{
  "arch": "quartznet",
  "model": "sound classifier",
  "dataset": "read English sentences (LibriTTS-R)",
  "train_examples": 15625,
  "gain_aug_db": 6,
  "time_shift_ms": 50,
  "n_mels": 40,
  "hop_length": 160,
  "input": "log_mel",
  "spec_augment": true,
  "win_length": 400,
  "targets": ["voice"],
  "num_classes": 2,
  "norm": "batchnorm",
  "activation": "celu",
  "channel_attention": "se",
  "depths": [4, 4, 4],
  "kernel_size": 17,
  "stem": "single",
  "widths": [192, 192, 192],
  "label_smoothing": 0.1,
  "loss": "cross_entropy",
  "init": "torch_default",
  "residual_init": "zero_last",
  "optimizer": "adamw",
  "lr": 0.0026,
  "beta1": 0.8,
  "beta2": 0.999,
  "eps": 1e-06,
  "gradient_centralization": true,
  "steps": 4500,
  "batch_size": 512,
  "epochs": 147.5,
  "lr_schedule": "cosine",
  "final_lr_fraction": 0,
  "warmup_steps": 90,
  "weight_decay": 0.0
}
Rows from block 2, named by matrix and row number. Rows with one number belong to one channel. Each number is 500 + 40 x the weight over its row's rms, rounded and kept within 0 to 999. All counts start at 0. Numbers have three digits each. After the name is the row's rms in percent of the matrix's.
# convs1: first pointwise conv (model.blocks.2.convs.1.weight, 192x192x1), inputs 48-95
# convs3: second pointwise conv (model.blocks.2.convs.3.weight, 192x192x1, transposed), outputs 48-95
convs1.68 087:465560575475458557570490547470439480487508452469520510488537479561520436452499504512469424524496481569520492490502519497505502488459558591562473
convs1.69 092:509509520543510532572504474465554497544494508489606466462382490497518511405494462531499459528466533460490524399521551575514532565517536451484558
convs1.70 116:558501520533509548435539502543520537499469486535518422479471472537449469547445472504490430564512561486550579489413572502437510450495534534490479
convs1.71 094:562576525513431539535532504550485470537494516441603501448484501468494488535536557484491541485445553459604433515528516458497513502478412480478484
convs1.72 086:515486569503475482528489509561475487495555541414484549525450512341554519525566417553610490477494584486497471588555467547488514479495450519531479
convs1.73 105:543499544541517450531497507569536447475510497425492467523527548529594518517487483482545521530485497530485449470500504497489501570545413499539519
convs1.74 097:533573523566575532418523488512539548474479531503497520555494487482471472519497542466471509500535523544482433469474478484480449520495545543509519
convs1.75 115:607557525523484438507479527539531563444514480522515498477447493531507547545550432479460516481507507514484499490538499604477447524457447483437472
convs1.76 076:434483464505498490420523517480544553501446519489503481532512493588582446457503518462501497531431509567461547519453581524564484488506583579530489
convs1.77 094:431475509491484457478396412505464529527436508590432554489523463489451556449530543501516454507472554499564440498523500500492488519472538515568449
convs1.78 103:527478529511486524513552417452507551484473526512533543503460535480509524486564550466459470477446625537509517622445521554470488464514503499522529
convs1.79 086:476467515516451517468499524448492437491482494493544511521491496604483546361548517544498569476494503515510458568485486460510464544474460517468502
convs1.80 105:485506566513500543545456532545495475496514452505576542474413518520475565521487536503484601502531530377534446464548442458479505541506519470511525
convs1.81 079:439460548512436520506482469503461467504506477560542526518450474504472541587521505467499459525433518507544548542581517551539497500467524511487532
convs1.82 096:513517472526507482491507550566512471463550453527498520477450510405563482582473524513526440508511500481539514467464499484494485517473507537472522
convs1.83 084:479476516518448514474515569412503527473491467574560488518523435501487493508421513501504534547552560546437580446472517524484532511506513496490495
convs1.84 106:493557493425479509485515460534579530470504477553460452513525497580488547601436474433492476477492531513502490469539478533496531482491505501524498
convs1.85 112:504392455479530568524572529531398517542546539541477486551556508424543503508436501595452453512417555450467524509482482494527522434486535543478464
convs1.86 086:425480536500523464511570451448479503535504526530574484456564533511549382484486512498546460584504451511497466545478430543462562520470485477405517
convs1.87 087:477483531541499465473473551462529457556492485542419562525499465480529514426479491435523495488453465516506525437494563516505486499524552568489489
convs1.88 092:556590451484541526472489487500452537540460515415459519525498549504474421436495522500530540488548515519511493577487457532504442498548541525520504
convs1.89 092:395419588490466456503446591474496536512509486509553543493547477594499454576491469490555472484446555566492513515493534550521542493536513418504478
convs1.90 076:579486491502516521604568586471471482524493508391632530507450492483497497491515447546450533492480504515488550519469542566466483470447423512547493
convs1.91 101:430513562438540588508535480519524561464474511468489534529497433486511487501516498482502490487462472504518495471499513538545561451462451474481503
convs1.92 084:482497534600452529485533492526565522499534499562595515527454478493466532459574495550496555508487525483507424557502445493534522500468465528481516
convs1.93 084:479498546465535462526550498452504499490474519513478444493534532486572507454437490590464537457552466477551524454411554524514450527445575497510500
convs1.94 104:489505582462526466500522488534445485501527489527488557510449489431512486557485494552549481476554527523483553551483518544429540467506501491428474
convs1.95 079:543470440515543421480503477524333555513474499542409500499512502529469536480487522501530499525420525531495496507488507421504453520540539538519479
convs1.96 090:547543544537471570445466523530530471508515521460615508463425552539443517515510502599534516464545493498486593507458446581442501448550511539502505
convs1.97 078:452524524478507508591460480467579558537494488479513473499519499608451471523486509445473490529495407504547520448467527477501493488525503457507496
convs1.98 105:605534516525462495472490528498533485486430515500499483525495453530417415485545509483468432509474601521481458502474531542480495473484513558513459
convs1.99 104:530536534623443543519531464534537454483508512462638548510480533458457504449533483484456546498544514473504492480570462541436460476489467516474511
convs1.100 108:515525494533514411608519561514454518509517502424543449457540546506487484487494543479497475579442450429516462549443474528518405550528529480556500
convs1.101 094:420479489542483475529497450527504581539547467500538504515524480472487455529523524515517485488542523584524436597414473494514492496528490508488470
convs1.102 105:526484413552497494535530526523444529544501526449455465509519535499545472339547526513485545520529480501462525509493488474506521526535523505521482
convs1.103 104:444557539464471582448495537532481496531503485548580582482435602501510521570497526447497472466599466490449449531600455399475534515492492478464507
convs1.104 093:513496442496482550507467495553543453464518527507530598496454565473482515439448462436519543432469517528503431459526440416479511494506512475496496
convs1.105 107:547479432522503478439437481544496582512546555539453562497517525460517547509444483490423432487442525549511555511521474381495477466518606482502471
convs1.106 084:498474507498462528538462474416464495508478457505519570490516516732484487526536526513458514498470482498489500482571510570554526428522457461524507
convs1.107 102:363419569471499519474514413548517480461475546561489516528504542488509535519501533445462522476539345471467428521501522479558475507468517557497537
convs1.108 108:458482449528455535431449473550544490518501530551484468460495561483491565526552513464506505465531465431508564484483455454555464520530487471454473
convs1.109 103:482504537502508479541485501478524534481493520568469510511494464523525449557515461523543512542495553473422530471490456560474476526516458514544506
convs1.110 101:427521560454440521509412473514421503507498491522540557451507470490517511514574560488505572473527488496517496492574469478512484518512516481483485
convs1.111 117:495480466545490468519426533536536462497515546504466504464494516462510530446499469400494509497468470449522475536547463462498488541519570458433503
convs1.112 085:465535418558506485476517538513471496560514459556552443539473503447505457385548520440512532539567536537490468572430540500495483498450462547472520
convs1.113 088:462461444502494525547539463477419476566498499525590498466443482464501475474461588536499503514487553476552522532425544474510519515436468509487490
convs1.114 096:486503481536423458543405518559496482428453500431597565519457464535515502461515543552394567486509508472554501620559464488552486468488479506505483
convs1.115 104:407545554491474426501491482481468451571505468528493492420510486480458463488451521489484438497505473481571576556543466491546493509463502515466458
convs1.116 075:510444443487586489510519520484461592509482535589399495484477481492512462609499452497435470470530500523505412513502585497482496507536508531530483
convs1.117 117:568492337511471510497519501558473543558564489487462520526486465530527447449434503482470504559496537432538543464438500468530557503487529463502462
convs1.118 110:513562474475460520508484496502507506500531443457570539524483470535519565456540504497506553452496501491474505533519538560461468452519475492525452
convs1.119 104:531439528563522477596537473496401566479473519554581542435604417478474484458513573456528494527528534465524545533495549525523490538479486516518479
convs1.120 101:524501559570452499497493481518521547504534480451553518460466513485479535484544456503483532507516466471478491537573521508530469485532550455501471
convs1.121 094:510597551472446425494482497546596501473536550569542561430551425544411509498560550501524500443482508510544483529518510513520502492514431534473473
convs1.122 094:508497495462554494581505547519452440453480523481466541521564472522494396369515466565512514460549479510466461414469435523486514577488434486497454
convs1.123 116:514481515515487517472465504559460415489530504539530502466501482514532499546485543455479530560514468544490463537494462438514514605462478538536461
convs1.124 105:418458514478482439568441506503473492521549482445556499467509538482562466458554479448552505485498501481511480531505477551501470445519469488487470
convs1.125 113:512588539512412509574510520509495431516479550343568531492521528464498497519484519515463549462509425416491475512442510419516492533424446488494490
convs1.126 070:543476576548476475518557502489556489521509509587476490506542489512458547505515450496514512477506469534493498541497484473473498496487462511511509
convs1.127 107:360446511493446492580577521499490527540512509470572465530523532437495412501553573550498491531512498519574461517383496541538512548472478515536524
convs1.128 115:529532533610434468590447483501503498549507449497530495484565522465514475493523485543505506484565534445561407457400508447501581508460476528438496
convs1.129 123:548478534562475433517473491483491529463512463528511512482493427494457490499470447459529540481470555412475517494503434524393464433505510502571388
convs1.130 110:494468534485454512542496525555468477467503555597481417440514438491413523507485508551495486492488509453508535493479513517508459506450444456499436
convs1.131 098:466515468452486421538481521480513545547502447446496468483543529444541502524464526569484532461498548468529507514483527470473526529510585538467521
convs1.132 074:478469610526495446407509511430511502546511481507489488480510465611428480471479481525566540464476567525518561501463542549497500519447478589512475
convs1.133 110:557502493481494575463506472558521579515518474485501438477442495415515534543528482524420465501456506575497597479520586495470488479500506548528449
convs1.134 083:442469505512512459467471489486509518488489453568480543519495503499483491581538488434512516487417574525505572569494484518519544522471532511539507
convs1.135 108:491563505508519492479526525507549415463509502500530596523440520492535531547582467497487496482476500516510461511555548573479527489518509481462510
convs1.136 097:465521483473554471489514602516472566512483507362431446530529480532532445467555496486517455510602488528446589438510523515514537491464420457501475
convs1.137 101:423452537467469517503514503435483463536470464509513526439540462489510426484494521567400530542501501526556564511437545526505559514517575480555448
convs1.138 092:483463525502520481522507402392511529521465465585478504465518544645490500552453466484472477483501471544501460399474549471475487481509563574484503
convs1.139 085:588516478466624503606509483514507597513480462420480543468500562520543569475446546508496507486524471455436502544500508460509487493516507495510526
convs1.140 107:456481517474423497498553458502465578531446549528546521541482521519484462449533569542442493479488457504481506507480544482476529504503512502536473
convs1.141 103:485461473520428494427464500459508519517523473469538525510480479597540454403484523565403461479475538509494545491490538559456518485539570520506482
convs1.142 116:474534463445524566516496417531428524517547482482496561426502530484614466491499531546445422541523433509556505459513540541442508485460529506511494
convs1.143 072:444506540538472511540497476493482460472489485611509511473456466484472536561508462492503489502445451449580527634491445537519476524462501488498491
convs1.144 108:482489462467575451509556492535553393485517476367426491480460543450539512485524523536500568514578426443524490470567462485537461550536538458457494
convs1.145 104:414516547461498511458468542456467543509515498549466555467512540519470492492476511527520515479511523524479480468572475532515536472512515479497479
convs1.146 106:489550508476519447501530504490529552459511598440421509468562529500498549431490515483482513466512438525523517592499503410498509522529522523544514
convs1.147 074:451519591517518406509522507527476475560479499523500523468513475494501447454528536501525498488494454479504494496421479505537510477530484458418501
convs1.148 113:495458513503520555517511604451512527485518497507459458487381517549472509547484414511479501492494522518455614566476452500565518508503477453489491
convs1.149 099:487471551463408501468515426467440499503501424549545520443521457467446533535513475412569542500503521546527399451491496476476580517524473501498476
convs1.150 105:514481545496456581594526551494490497465465519500495567487475491473517522559490472534436423526441553537502496552519479494500497513500458514479522
convs1.151 105:521440456564480555501428539532494507508484460607498479460494464440461504487494527552481482571460551476525541466463521468521586487455487551529533
convs1.152 114:431522551503470431536583465500511530488450519513514496491610537527497494465544479564431526493546383453443526479513527602497516463468505510435503
convs1.153 096:508547492531553540505539452473599504476437542412484497540451501524542521482504499586480481513492417519465499440544505513432535493538503494539516
convs1.154 092:560526465420481424561554523540556501489533510523500582462480534567562503473444490472502464552487473539494540439481460484500479531508556427544528
convs1.155 089:538512476559472507432507511513496474511495482567454536461500481480460541515494633497506489480500540494520512588528505457530561522554455511545490
convs1.156 101:527511508530532464425532536491519496514481559499465498539527472527505462593549455525535469524471540531471552573371535544467476485521489577519529
convs1.157 100:443454502416494461454465513552548517493482528508417474400471504459530482522490523588522441520489495559588487595489519527520486473507545557537509
convs1.158 090:486460523527480509407442501556513520520483492531490539553434491558548567565543439459500534459470564494463498515562479507446490489491494497547510
convs1.159 086:471546514499456464463490433496602570496514536469455498493499553493510525541556484492479535480515377510492532561481508487514458467529469480518538
convs1.160 116:375447496548504500479543508447534478488486492506478521504481495460479485613510559539506436533548487518520484569456472534506475512476502489478494
convs1.161 086:515519448471553503533485501467421446516460528412532493472550497508479422421530523532513525525550536546494438419480516488466508530554489506505463
convs1.162 116:482537512566426524497520556516559495532464511488583501518459560506435513468555467476467544529466495492445421508511455467493563504480491496527474
convs1.163 104:536506502526452482453416449557444493499538474486473558498498478450461498552602532467516438527529546520533495509461439479474582533487492519497454
convs1.164 092:489501464487519480575460567469368471503524477517473504514474494495463418405431540473487503540555528449517487450463471527565511528471475481488466
convs1.165 118:601504435472487504471408467423524481521495517604453529444492496487478486466499516415559440519475513490572485556432493474502505533539542519509532
convs1.166 085:519484585494505531409485522487611443474526498443553483448474509585489455558555476475403519439513494516553487513480520599512507401491544483493503
convs1.167 074:494524652497516546509505572484602568488515517493513519450484472543454442541570492489461477460477464507505518483481507598516509459492487476491497
convs1.168 096:480569508467543489562494533532518490493555528486515443469445512501575492530521466485541503511449505407449539478523413565486519448516533499518484
convs1.169 096:526571473411535506464449461497479511483539466429458504474470502570502492506502569520536509534508511496548502528526459438507460449515509493429439
convs1.170 108:452511523493532478553465491548456519465439521450487529499497491520445510504512583482382530456468461457532495555529502471500520537531539436493467
convs1.171 106:537499476414539440448493476568461410517494537530573544447464506486451504471410442422510581551514480491494524435452478376487496505539474498437486
convs1.172 092:425565552440544512464509517530513562461474517531493575455451471591429499527475488432454527497486424356501503484536536445511497521481544480463477
convs1.173 078:469507372515561502548494502502536524496506526540483477491552488541471416523454429519396458495437505489488473509439572572498471463521508535474473
convs1.174 101:504440525540491429538544466483447549462489456452496601441462475504521501529592495501478546516433563534435448515514546463449484493507461483444503
convs1.175 120:469455589445456503448478424489518526524495543549485645499505537553486534482578441491520482485518498538513500513448522529482488487532540530493490
convs1.176 098:532557463529459484436507409452447578486449506517515489543518499512531433565499482553516480497533499454491560481475467571447493447471540586458484
convs1.177 103:500483541546507512482445498464524519519487526515535511466503497476461517526505515487553525505512495519490539496445509432527525567465455493498505
convs1.178 113:378471488473493457575555516475540541443520454486535459457410516498478553540520436558527445511485515455539497512560475533534535466463441490456481
convs1.179 110:467541465504495459523494586528488552486502523494474518519598438555409427435465481489459505541453491491461466590477540511521523476570558542517497
convs1.180 103:485612527493489533536485531545544488577518533451493463484538491616481440390513491490483476495505512490547535432527514564523503486470453509474509
convs1.181 103:451528491496466567538511527500508530535528546512497368518545524525463469472560531549511486511442553429470498483473412530530539542509443546499481
convs1.182 114:458575473503567433481462497482441497583517464489462428469521483488538489460528540484505499462498460495512502512477509534516488453568566553514474
convs1.183 104:433476543482514519506501459518564492534511524539454510551485541534461529464530548486437496485489330411436489504485552481467507514478508518520517
convs1.184 106:444534429497529509486506448515494387526508461462493459544529504543465544479468437552511506518484458466497475482518516454458541587478479502545512
convs1.185 101:571521540559554583470532502465484527433488489507513464526524449524416500551488512515535513489489501529439483589494509489452453422480590483487476
convs1.186 071:543491601490481415572454479506539504477520495487545477504504479649468482497516574519497571492507514454477497534507534498478450468495482469487427
convs1.187 081:496483426485456524412439432536439509490489492498516504494473495531528572519480487461472504490510531503562450485447508438538476493505479536539482
convs1.188 103:433476546528456518470491465492522555520519511572514549493470456516501588589510492446475441502418506463520519582520516487493498471457528478550501
convs3.68 097:515452569532527462483419528471542523489505518499442487479517597531578523517538509557496531498460501478526494514495524489503465525515483559448492
convs3.69 076:498530504595483558444456537503554495480480506431541560455492462492556540515475513493533561484521512521440603582514533547511547514486466540496459
convs3.70 112:498473418529458446491466512457483508491508402420496491496527468542500555477477506572504555502495526489501455433437538452444454486474518490440466
convs3.71 095:494515442464434466526554469485517542549513489445564483540511495403536505544496521486528514542530522513507417491477508461573528492465488600520504
convs3.72 112:517516507566535492490543511520549549486517537510540490559528497423548525468557547476528388526539532573544537508450463505524568502505569436517512
convs3.73 100:501495473603567496556467462492497471548535454524476447501519520495415493539504493584488457510509575454436609587519488472494454488487552449569498
convs3.74 087:470468479590524594464471477525569596528497506466487503486573517397594524478503490505513431494527561517421500529501475509498523526520467519518528
convs3.75 123:497501419409477496500463456519456497559489480523408504486522487481408444475442505516532544500522440580533505478505519484476448499489476537499487
convs3.76 064:459493572438462502468451547504544526544473449480595467520495491458610494508490472514458468509479521507447489559525538534434477481466499451506507
convs3.77 082:470436585449497452484492475477447497556518473507442465490501500477425440482497508453486455544474512453492557564537537432459513485476538482554509
convs3.78 107:502403574494458561577461487484483510545545484447541494490466509495546438462520464536512469495524535533461522483508512447458518504495539401480503
convs3.79 091:514494511512497581518461435494451429529529515513540440451561521595467489556482490415455556445494419345454489509523488476474507506490452433434546
convs3.80 102:510556586510587526505507478511523470467513468547457577479574511518486485433547503478467486500505526442519555437503458508456488485502562434528466
convs3.81 083:561512470482591500492489532478574501411527468543489502514502550519563576514519475501505506419510505440476506461444515493536517489519507468505460
convs3.82 102:515459531525492485530519477506496530539524572555561522512421576462497454494492506440474377516497562518474592552541479498523541479543512438542515
convs3.83 083:526447420509556520538528447483461508481494419616444499463505491496431479495525533545479480457503517497508529518502454484480506515494512474475538
convs3.84 105:527524548575436465448531540521516544443528494463554485488515523509559572497534511466465551518492465493539453516475491548508505499489577523481482
convs3.85 115:506562489562455420542466481502483533533498473469516458482496549499522496518529514482463519543509502461455459532481509460515488515502537540497533
convs3.86 068:495490474547433543459474528553514519474487539508571555471599483497446510574493511541516526519533472617532589499461515549488456466484450508484471
convs3.87 082:454451540428501466511449466515455460553458482498505504530505437427482486478456501411508432505504494500513596533524489522458495482522429488598460
convs3.88 085:487550459559464457446484519488492529474519508554485499530481607427438552457610526589499458532516536543574442427448499527541556485479548504553478
convs3.89 089:527551570523446543439445554558613558482500471445552537523475478442534536469504532557547498533571553590478551481497509551511559470478494510528487
convs3.90 076:538530485538538595498467506484514513431498403534469520469490562514490495499489461542493455521470460455513560559518491533471496459467536536494483
convs3.91 101:463482566499445464486387502479444443495515533558542516563514571546454464537513484543497532532435472472556547636485529536521526517532493503493513
convs3.92 090:436509415414490394532465439519471437575470517450460382538495516493504447553500489536508537461485514519448479516523527446530437498484504550477472
convs3.93 074:471481492506428502430521503536482585438514429459479549497513482493484551494487522461533451550527456535500541495524544533486549489474492502518516
convs3.94 096:491494500476600507505514492434464509526458491461517462444526486604533527488437492515495569508472475447474424403515538449478458521474492521422464
convs3.95 092:506505609484439540520541492512486598504474535519570517505459524484490499535484515446473411513496532547467574508515512527513529488514519525520471
convs3.96 085:523501460397535495475543498516463405487458472470464518520468488464491512575432510453452459486487529462499520503500481533545539511537517449575494
convs3.97 094:522511496513567460471485538479471480543533470454468488496570483564499490463529509521473466491499447435528496547536504549465472504486471522542501
convs3.98 100:527567488531571571468577517518490468472425463544464481527493484468518537431525525494510488488506502512544543539488478568480511511520550496512502
convs3.99 104:476533487478393474515508484530523522616476554491570444577509557422484518536549496510472487502520485549463521556438479494525475484499522514520496
convs3.100 097:509478490449437540510611469456470537521499447387453553483437463549490468396496506519576519513481452505520493460519429541521513519505546491455472
convs3.101 088:475489438546514522528498484463496594526538426446452580452408484528505454504501482515486491472452493425522562379524568498517493517514477516546549
convs3.102 134:507421413612568580474503538460564503478476463479497526438590446563508532526499521558548510462497488511484435437501447495519525520534540517457493
convs3.103 099:493528537503448573421451479522496484531482493477558464498493465451581546539479450467500466509499522523528616550474491528459513515461472446526484
convs3.104 086:480501445454555399519466538465557424473532526491516488510503443512569529519499493566494468495557583536501488519465536459564534511481432539429502
convs3.105 111:455461556517525540472511499507481476470481468526511462497486462521544463461526522469515451527467521456585551484552502536504545535523484457555517
convs3.106 087:551489444510563481511470455470489455482500491479546487484504464584508446496569523527479509447544491379573407490508493464520462498515437477473505
convs3.107 092:497551473473435453470451506494458435432504514480576573546556437574472518571429503473455538508504412531459466535498529563565535494501493538525494
convs3.108 112:493501534458447458455464493515477472469539563470562511475492553580479500547494460500510489545486463491479460537453559515407507501477508516520426
convs3.109 095:508476570533436428482593523488473521477489484499532512560486509518488486420495495434475477522537531438551464557479537515531551518504519468544477
convs3.110 101:521512523500479549415402532513468486449483498484507568478552535517455504555478431511471548486478426487498446491512499589529443497481533552481488
convs3.111 117:503536515513470511449467530475492441481496575492528512491531546612462555559484477484509548520474442515459418521457496529451517521466528506461469
convs3.112 083:526507464511554482496539516486584449506430468443376492517558437441525505526448523460525498516515528506517454420529488523511522529489432545474436
convs3.113 094:439482507573485530574510473501446491544505494495539462539468452450585448468470466459525562508494500469476572494525516458496541505540496428512488
convs3.114 091:535511550548444544508455477522451475480494456567522490508534542560408516532501457458459481508452508392487562624497540517506496472527530431478485
convs3.115 085:499511550571516606476545502489524500489510489564404496520518512417536477463483493521488436491465456530439523463550499507485518526514474458560512
convs3.116 087:477481482434513513456433532488493459521524503486389446463512509543501544527484478550504553503546459456452496579478535483506482524548436495454482
convs3.117 126:513481617485553489500526480539487460471522474557467534461431518500541494482593529397482425524477555452549514486529538509428503491499538467519476
convs3.118 123:452540544486498509522489489520515493547493532578509515533474578471471473444499499495450384536521522482527577488511562495555469469498539501520501
convs3.119 097:531408485545505542505470540451436497445504512480540553492515387599610519436448487541529559477502529578524471459491479516513476504497479488492518
convs3.120 086:473609550498453457517503522461559594477533555506595458542492478543508511520544479526525483488560517553456475544487488498475473466497493573534476
convs3.121 073:446537528466522536509517514480511607486466492468497518536529541508508529440490547534528480552496476459622454462474493491553458518478465557480528
convs3.122 092:495483504576542542530575485509540549491432423567463496539422571455511475440561502513541443544530546494557505404477476502565524529487525515555518
convs3.123 109:486527514525465529511506526492467494499498584520555505455492424449485550453430465464508465506532487532512486503444520485503492518500481488444480
convs3.124 111:506538462461494529483515503513533526508524440498475458428530433527512498493493503487447506542531506467535445485454574444450449478454531526468522
convs3.125 110:481547522466432441473527526489487456468509548539549448507551410504490516556482501445443518548544490454494492485455501504558488518473463532524479
convs3.126 074:429484494459479576466513472475475524533477478426570424499540484499487515559450496558535478510532470514447448464544478506498466531446476515533483
convs3.127 109:516527526493439517395504541507502463383432536558466573540514477514504542524538476511472496502532448552519485502457471597543520546485501528540444
convs3.128 108:490511485532458504424456531518513450446517541507561485489551473476513565514434499537544527493585470544409546480466464490544488505475483505451410
convs3.129 127:496482567418478426557551458506494493535488439423407458506450490442548452479458517445511515482489506507425447554533506479438478515520444474515504
convs3.130 104:515487471510557522504512540495519462455484501520449421446573420539563529467489489488484539525565484487563444469519454542504453518502444470531487
convs3.131 101:490467502505527419577556509484473569530498464485417489528382500527439402420528521510448486527477556504526461470514514466549468518462517513461558
convs3.132 070:507396473397369490519549443487477427508466528522476536528441482469490461485508542625553464439519474505440472461480496449497498525555418478484499
convs3.133 104:475577459504429460488448499508475571562543533535531450510458552442421501511496489548473503547546524527398479512494537432510529529511557497474508
convs3.134 083:527571493510563435449435537483523479384481512547478559484472536572517510550519486428486499516464510565455538409488558498507498495498566552502518
convs3.135 101:488460514485443493504483511465463421516496524404550477506521567590516529515470487413506575485493436476516491524490481491495490524502483470477501
convs3.136 091:547528441532483573507542523487505549493543503455532547473503376489467472434474516439459509536545497521489469481472515509524505506514499473498536
convs3.137 096:450503509429448503516479479444458516528515494411488499469528480583493460469466479477508523542442459499500503529542501488424522467493534408517546
convs3.138 092:529506525551594511564493427511468437501466418526447460473437562458535468432481485469492483446500477455551607494577519471490477505505460437526479
convs3.139 083:529485464537551420537500489475470523560545469528450486515545576542437471463555489553513551421446521436568536590489491459491445474480600534516526
convs3.140 102:505470525460554485544512507521413540529534507532444491548452545487440472477536500488501501519509504482446542520500532510465495509550575471520487
convs3.141 107:534442478559503552479509529410549515467471534462567485467499446570531546549432498482540517461466508495532452499496425505497581518494498512521536
convs3.142 121:482437468476446535503514506486506513535486500430560485481552437494596505417401532447503550521467519510552436436486448477405508499476459503472463
convs3.143 082:527561490544557439486478548493549528458521529552444503500450577489445559509572542509500541425515518479549445397439462486521494520500497588511525
convs3.144 105:525454481472541572462576556557495465474462501474488478476565459428518541468497498455481505551575508532485509534469547486466552487544499492492482
convs3.145 101:531445465549446539494442453470527487507516523442537489508412453525524506499494503572498523508482471501512636500475469496569474532502542519499490
convs3.146 106:502489544517396591458478518523459496540540494397578478521562511471574571437466478469505469497460501515446466514451484471448543482508484470471495
convs3.147 081:535495473621476489479496556476498477486512514456528567447512451503469544502529531511525528468509527514555486406467491555496481506506537532506533
convs3.148 109:522518459490436464488518535454478539509509573433471463518563468480548540497446472433514555542503459572549361484481503496500543518510469568491483
convs3.149 101:491413519534429616474401489494500532506522498475527579468513495503542520429393435503510470489490477540429475479496527507459463509490498423444504
convs3.150 102:487460489459478567481499524495458525513490526470462608525528499469566499440515459559515459504499520576467526463504453494517507526502484479531494
convs3.151 091:484525475537525497486468498444558471468510484458419492488568487549517525451495451478548576508446473443466457495488503510457458489473530427488469
convs3.152 099:490507514486483511488389538523561428485469544511519566550545563496549548586459457469583504483482473578478566515487452562495480509470495510530458
convs3.153 092:528471465579476556481491463483465484536473565472578528499510493477506521539423512447514561505520489624466494535507502482452482468505530435448493
convs3.154 080:490530417564448538500444545518505567456511483473600527517551465479563561532416537530501459472508472525475580528489507500472511469520467459539507
convs3.155 090:514499482401558473515477443507513545476501519514541526423469524522531498505434512569556517447426537463488538458511476493461486488520458472518534
convs3.156 088:515467445598591413494569473500519457481484431462510397474501499489515506472511552547495532491469448446520503506526498493464533525464528462493540
convs3.157 092:498531493426543454482558581488458475439468462440471461544493504514425486454547508566491532473514515550492526533500445562560511540478548553542488
convs3.158 084:556529445389485445464475466533427471518451483456440489528517506536367499461449476461470514507489443509517448561491480515516507518492525551493521
convs3.159 101:500508490578507398503540547539528528523492466568468520507547551468432505484554531471507516475514528489509515550486501486508525503499504540491542
convs3.160 112:472481510469564472458584476502506511548516591488531494518501516554582519489553481442541503496526540550490475542482513518467518523484545526501512
convs3.161 094:528550508577489454494501487547539517482466528547482469546469521451446523465603529580499471477505493520497535477445460546527554505484603463551561
convs3.162 124:489567525492523530528508483546571496541491501450540484516493559363511482519524527482538519458444509546530577540511482459524512496478473516498489
convs3.163 101:475481464457541522540537504483492468474534428508478471493521546475469453490598535522524526534443481539561580554528470562542554534544519414587493
convs3.164 106:485488477393481492553536449509452403531512490431528441487534487529511447559416449501482506524508516479495453521521554443461422512478485473529515
convs3.165 123:558503425501500538458444518501512475509488555543521494488597523511449575533472498536508537464523461551492451515460472524516440518492472574465449
convs3.166 093:520560511524571485492469527503529457510476533484473448465504483516589539482463527461494512482559551391594411430494484496503423510476442478499506
convs3.167 095:490501506475403451480543511491561551472483543557533567503355517448427462497485503541560485559470514571461559483505510544544565499529512555453466
convs3.168 102:506559522472453462500447536508471519531489511528502534453506481519463501497516510496468505541503434545480405476471586489496459473462528545459491
convs3.169 116:516479479487540523588567475422434511540548497485477511543493477487565461507485465489457564478458503508495470495533476462502548502484459527522515
convs3.170 108:517514529452524509534487500540479497510476547528501512477483526513406482528525484534495445452497439418537531477536521490509440509527509416531507
convs3.171 085:473500406488509458435518481455548561512481505415549482435555463493460549523416508526549505537520545513499406472464447442456447510501482516380529
convs3.172 076:492559583554434554425517517489552541438499550572563568515507449520509568491524487449502484548520472549454511478490521564489565489488525492539508
convs3.173 080:469445538508504540467494557522469481444521561448553430501492517535534540469528457495490539410474488451546495503505493573493544518487445488435478
convs3.174 089:497510506501461507448498562502428465474502540502489493444506411511494528539459527464492530559528500530537438456477554583460472495513490514509530
convs3.175 133:514567499492489482427513538495533516429498590524587528530475490509415559539515489541513485539503488579473502490435473580562530520505555537476485
convs3.176 085:507519494429473554466449504494439501546494511533501507495583552531423567539507452551485552483417472516519581526508490488501512501523519480511477
convs3.177 091:577581492426512445458505556514521499516487502561550376559536469466495523511467485448456477535531535561507474517420532528528534485516470521557472
convs3.178 095:473511567554419533478522539500496499541513492540558528554426440508523509430501504443458490487445462476569588433522502547544493506486464505573503
convs3.179 101:475546536485459468486552506508531486514516496548528473551483545483532551451520506476466442518485471460575474461509489555501508526499479554460534
convs3.180 107:518589444462446468473495486522569523474499418465470508511484533415500519485495514515511468504502553502550524518474537483465552505510445551523529
convs3.181 090:479492486552572510544506485455563517526530581523537467479497525539493457508542556495498451502531542493479443563498540370486465478484481495451539
convs3.182 126:470468468566515489483516467454526468505483507468487562510529529514525534517464451519524576486484487517463462508534404534488523522489492486448512
convs3.183 099:522436472517558517562504477492549546516517501520537463449464516439504462394475535502525435506482573458511528435509493406466478513516551473426546
convs3.184 097:474462520560460507497453477465509559547480467421583497446498499575574530550461497523501469529444530555418548514476544503458503503489528491466512
convs3.185 088:504610590489507474488527532486531480544523502427517565521428530494579512533458475425499512543526512510481508416459549508484501457476464481521507
convs3.186 073:529454553445446480512528452446487454547497470491431481513476541542485490455524517570476443472546496307499505584550527494556453473515497469529526
convs3.187 091:507549451503497559471497496518482420506494465531429499512533509462494568523438503542450547510589461471499471553513497499498417491474499442487575
convs3.188 118:526532526561548465492502558510588557410501508540491458476437570428478539525586507519483462504505551497531576392461503500518553505483524492497497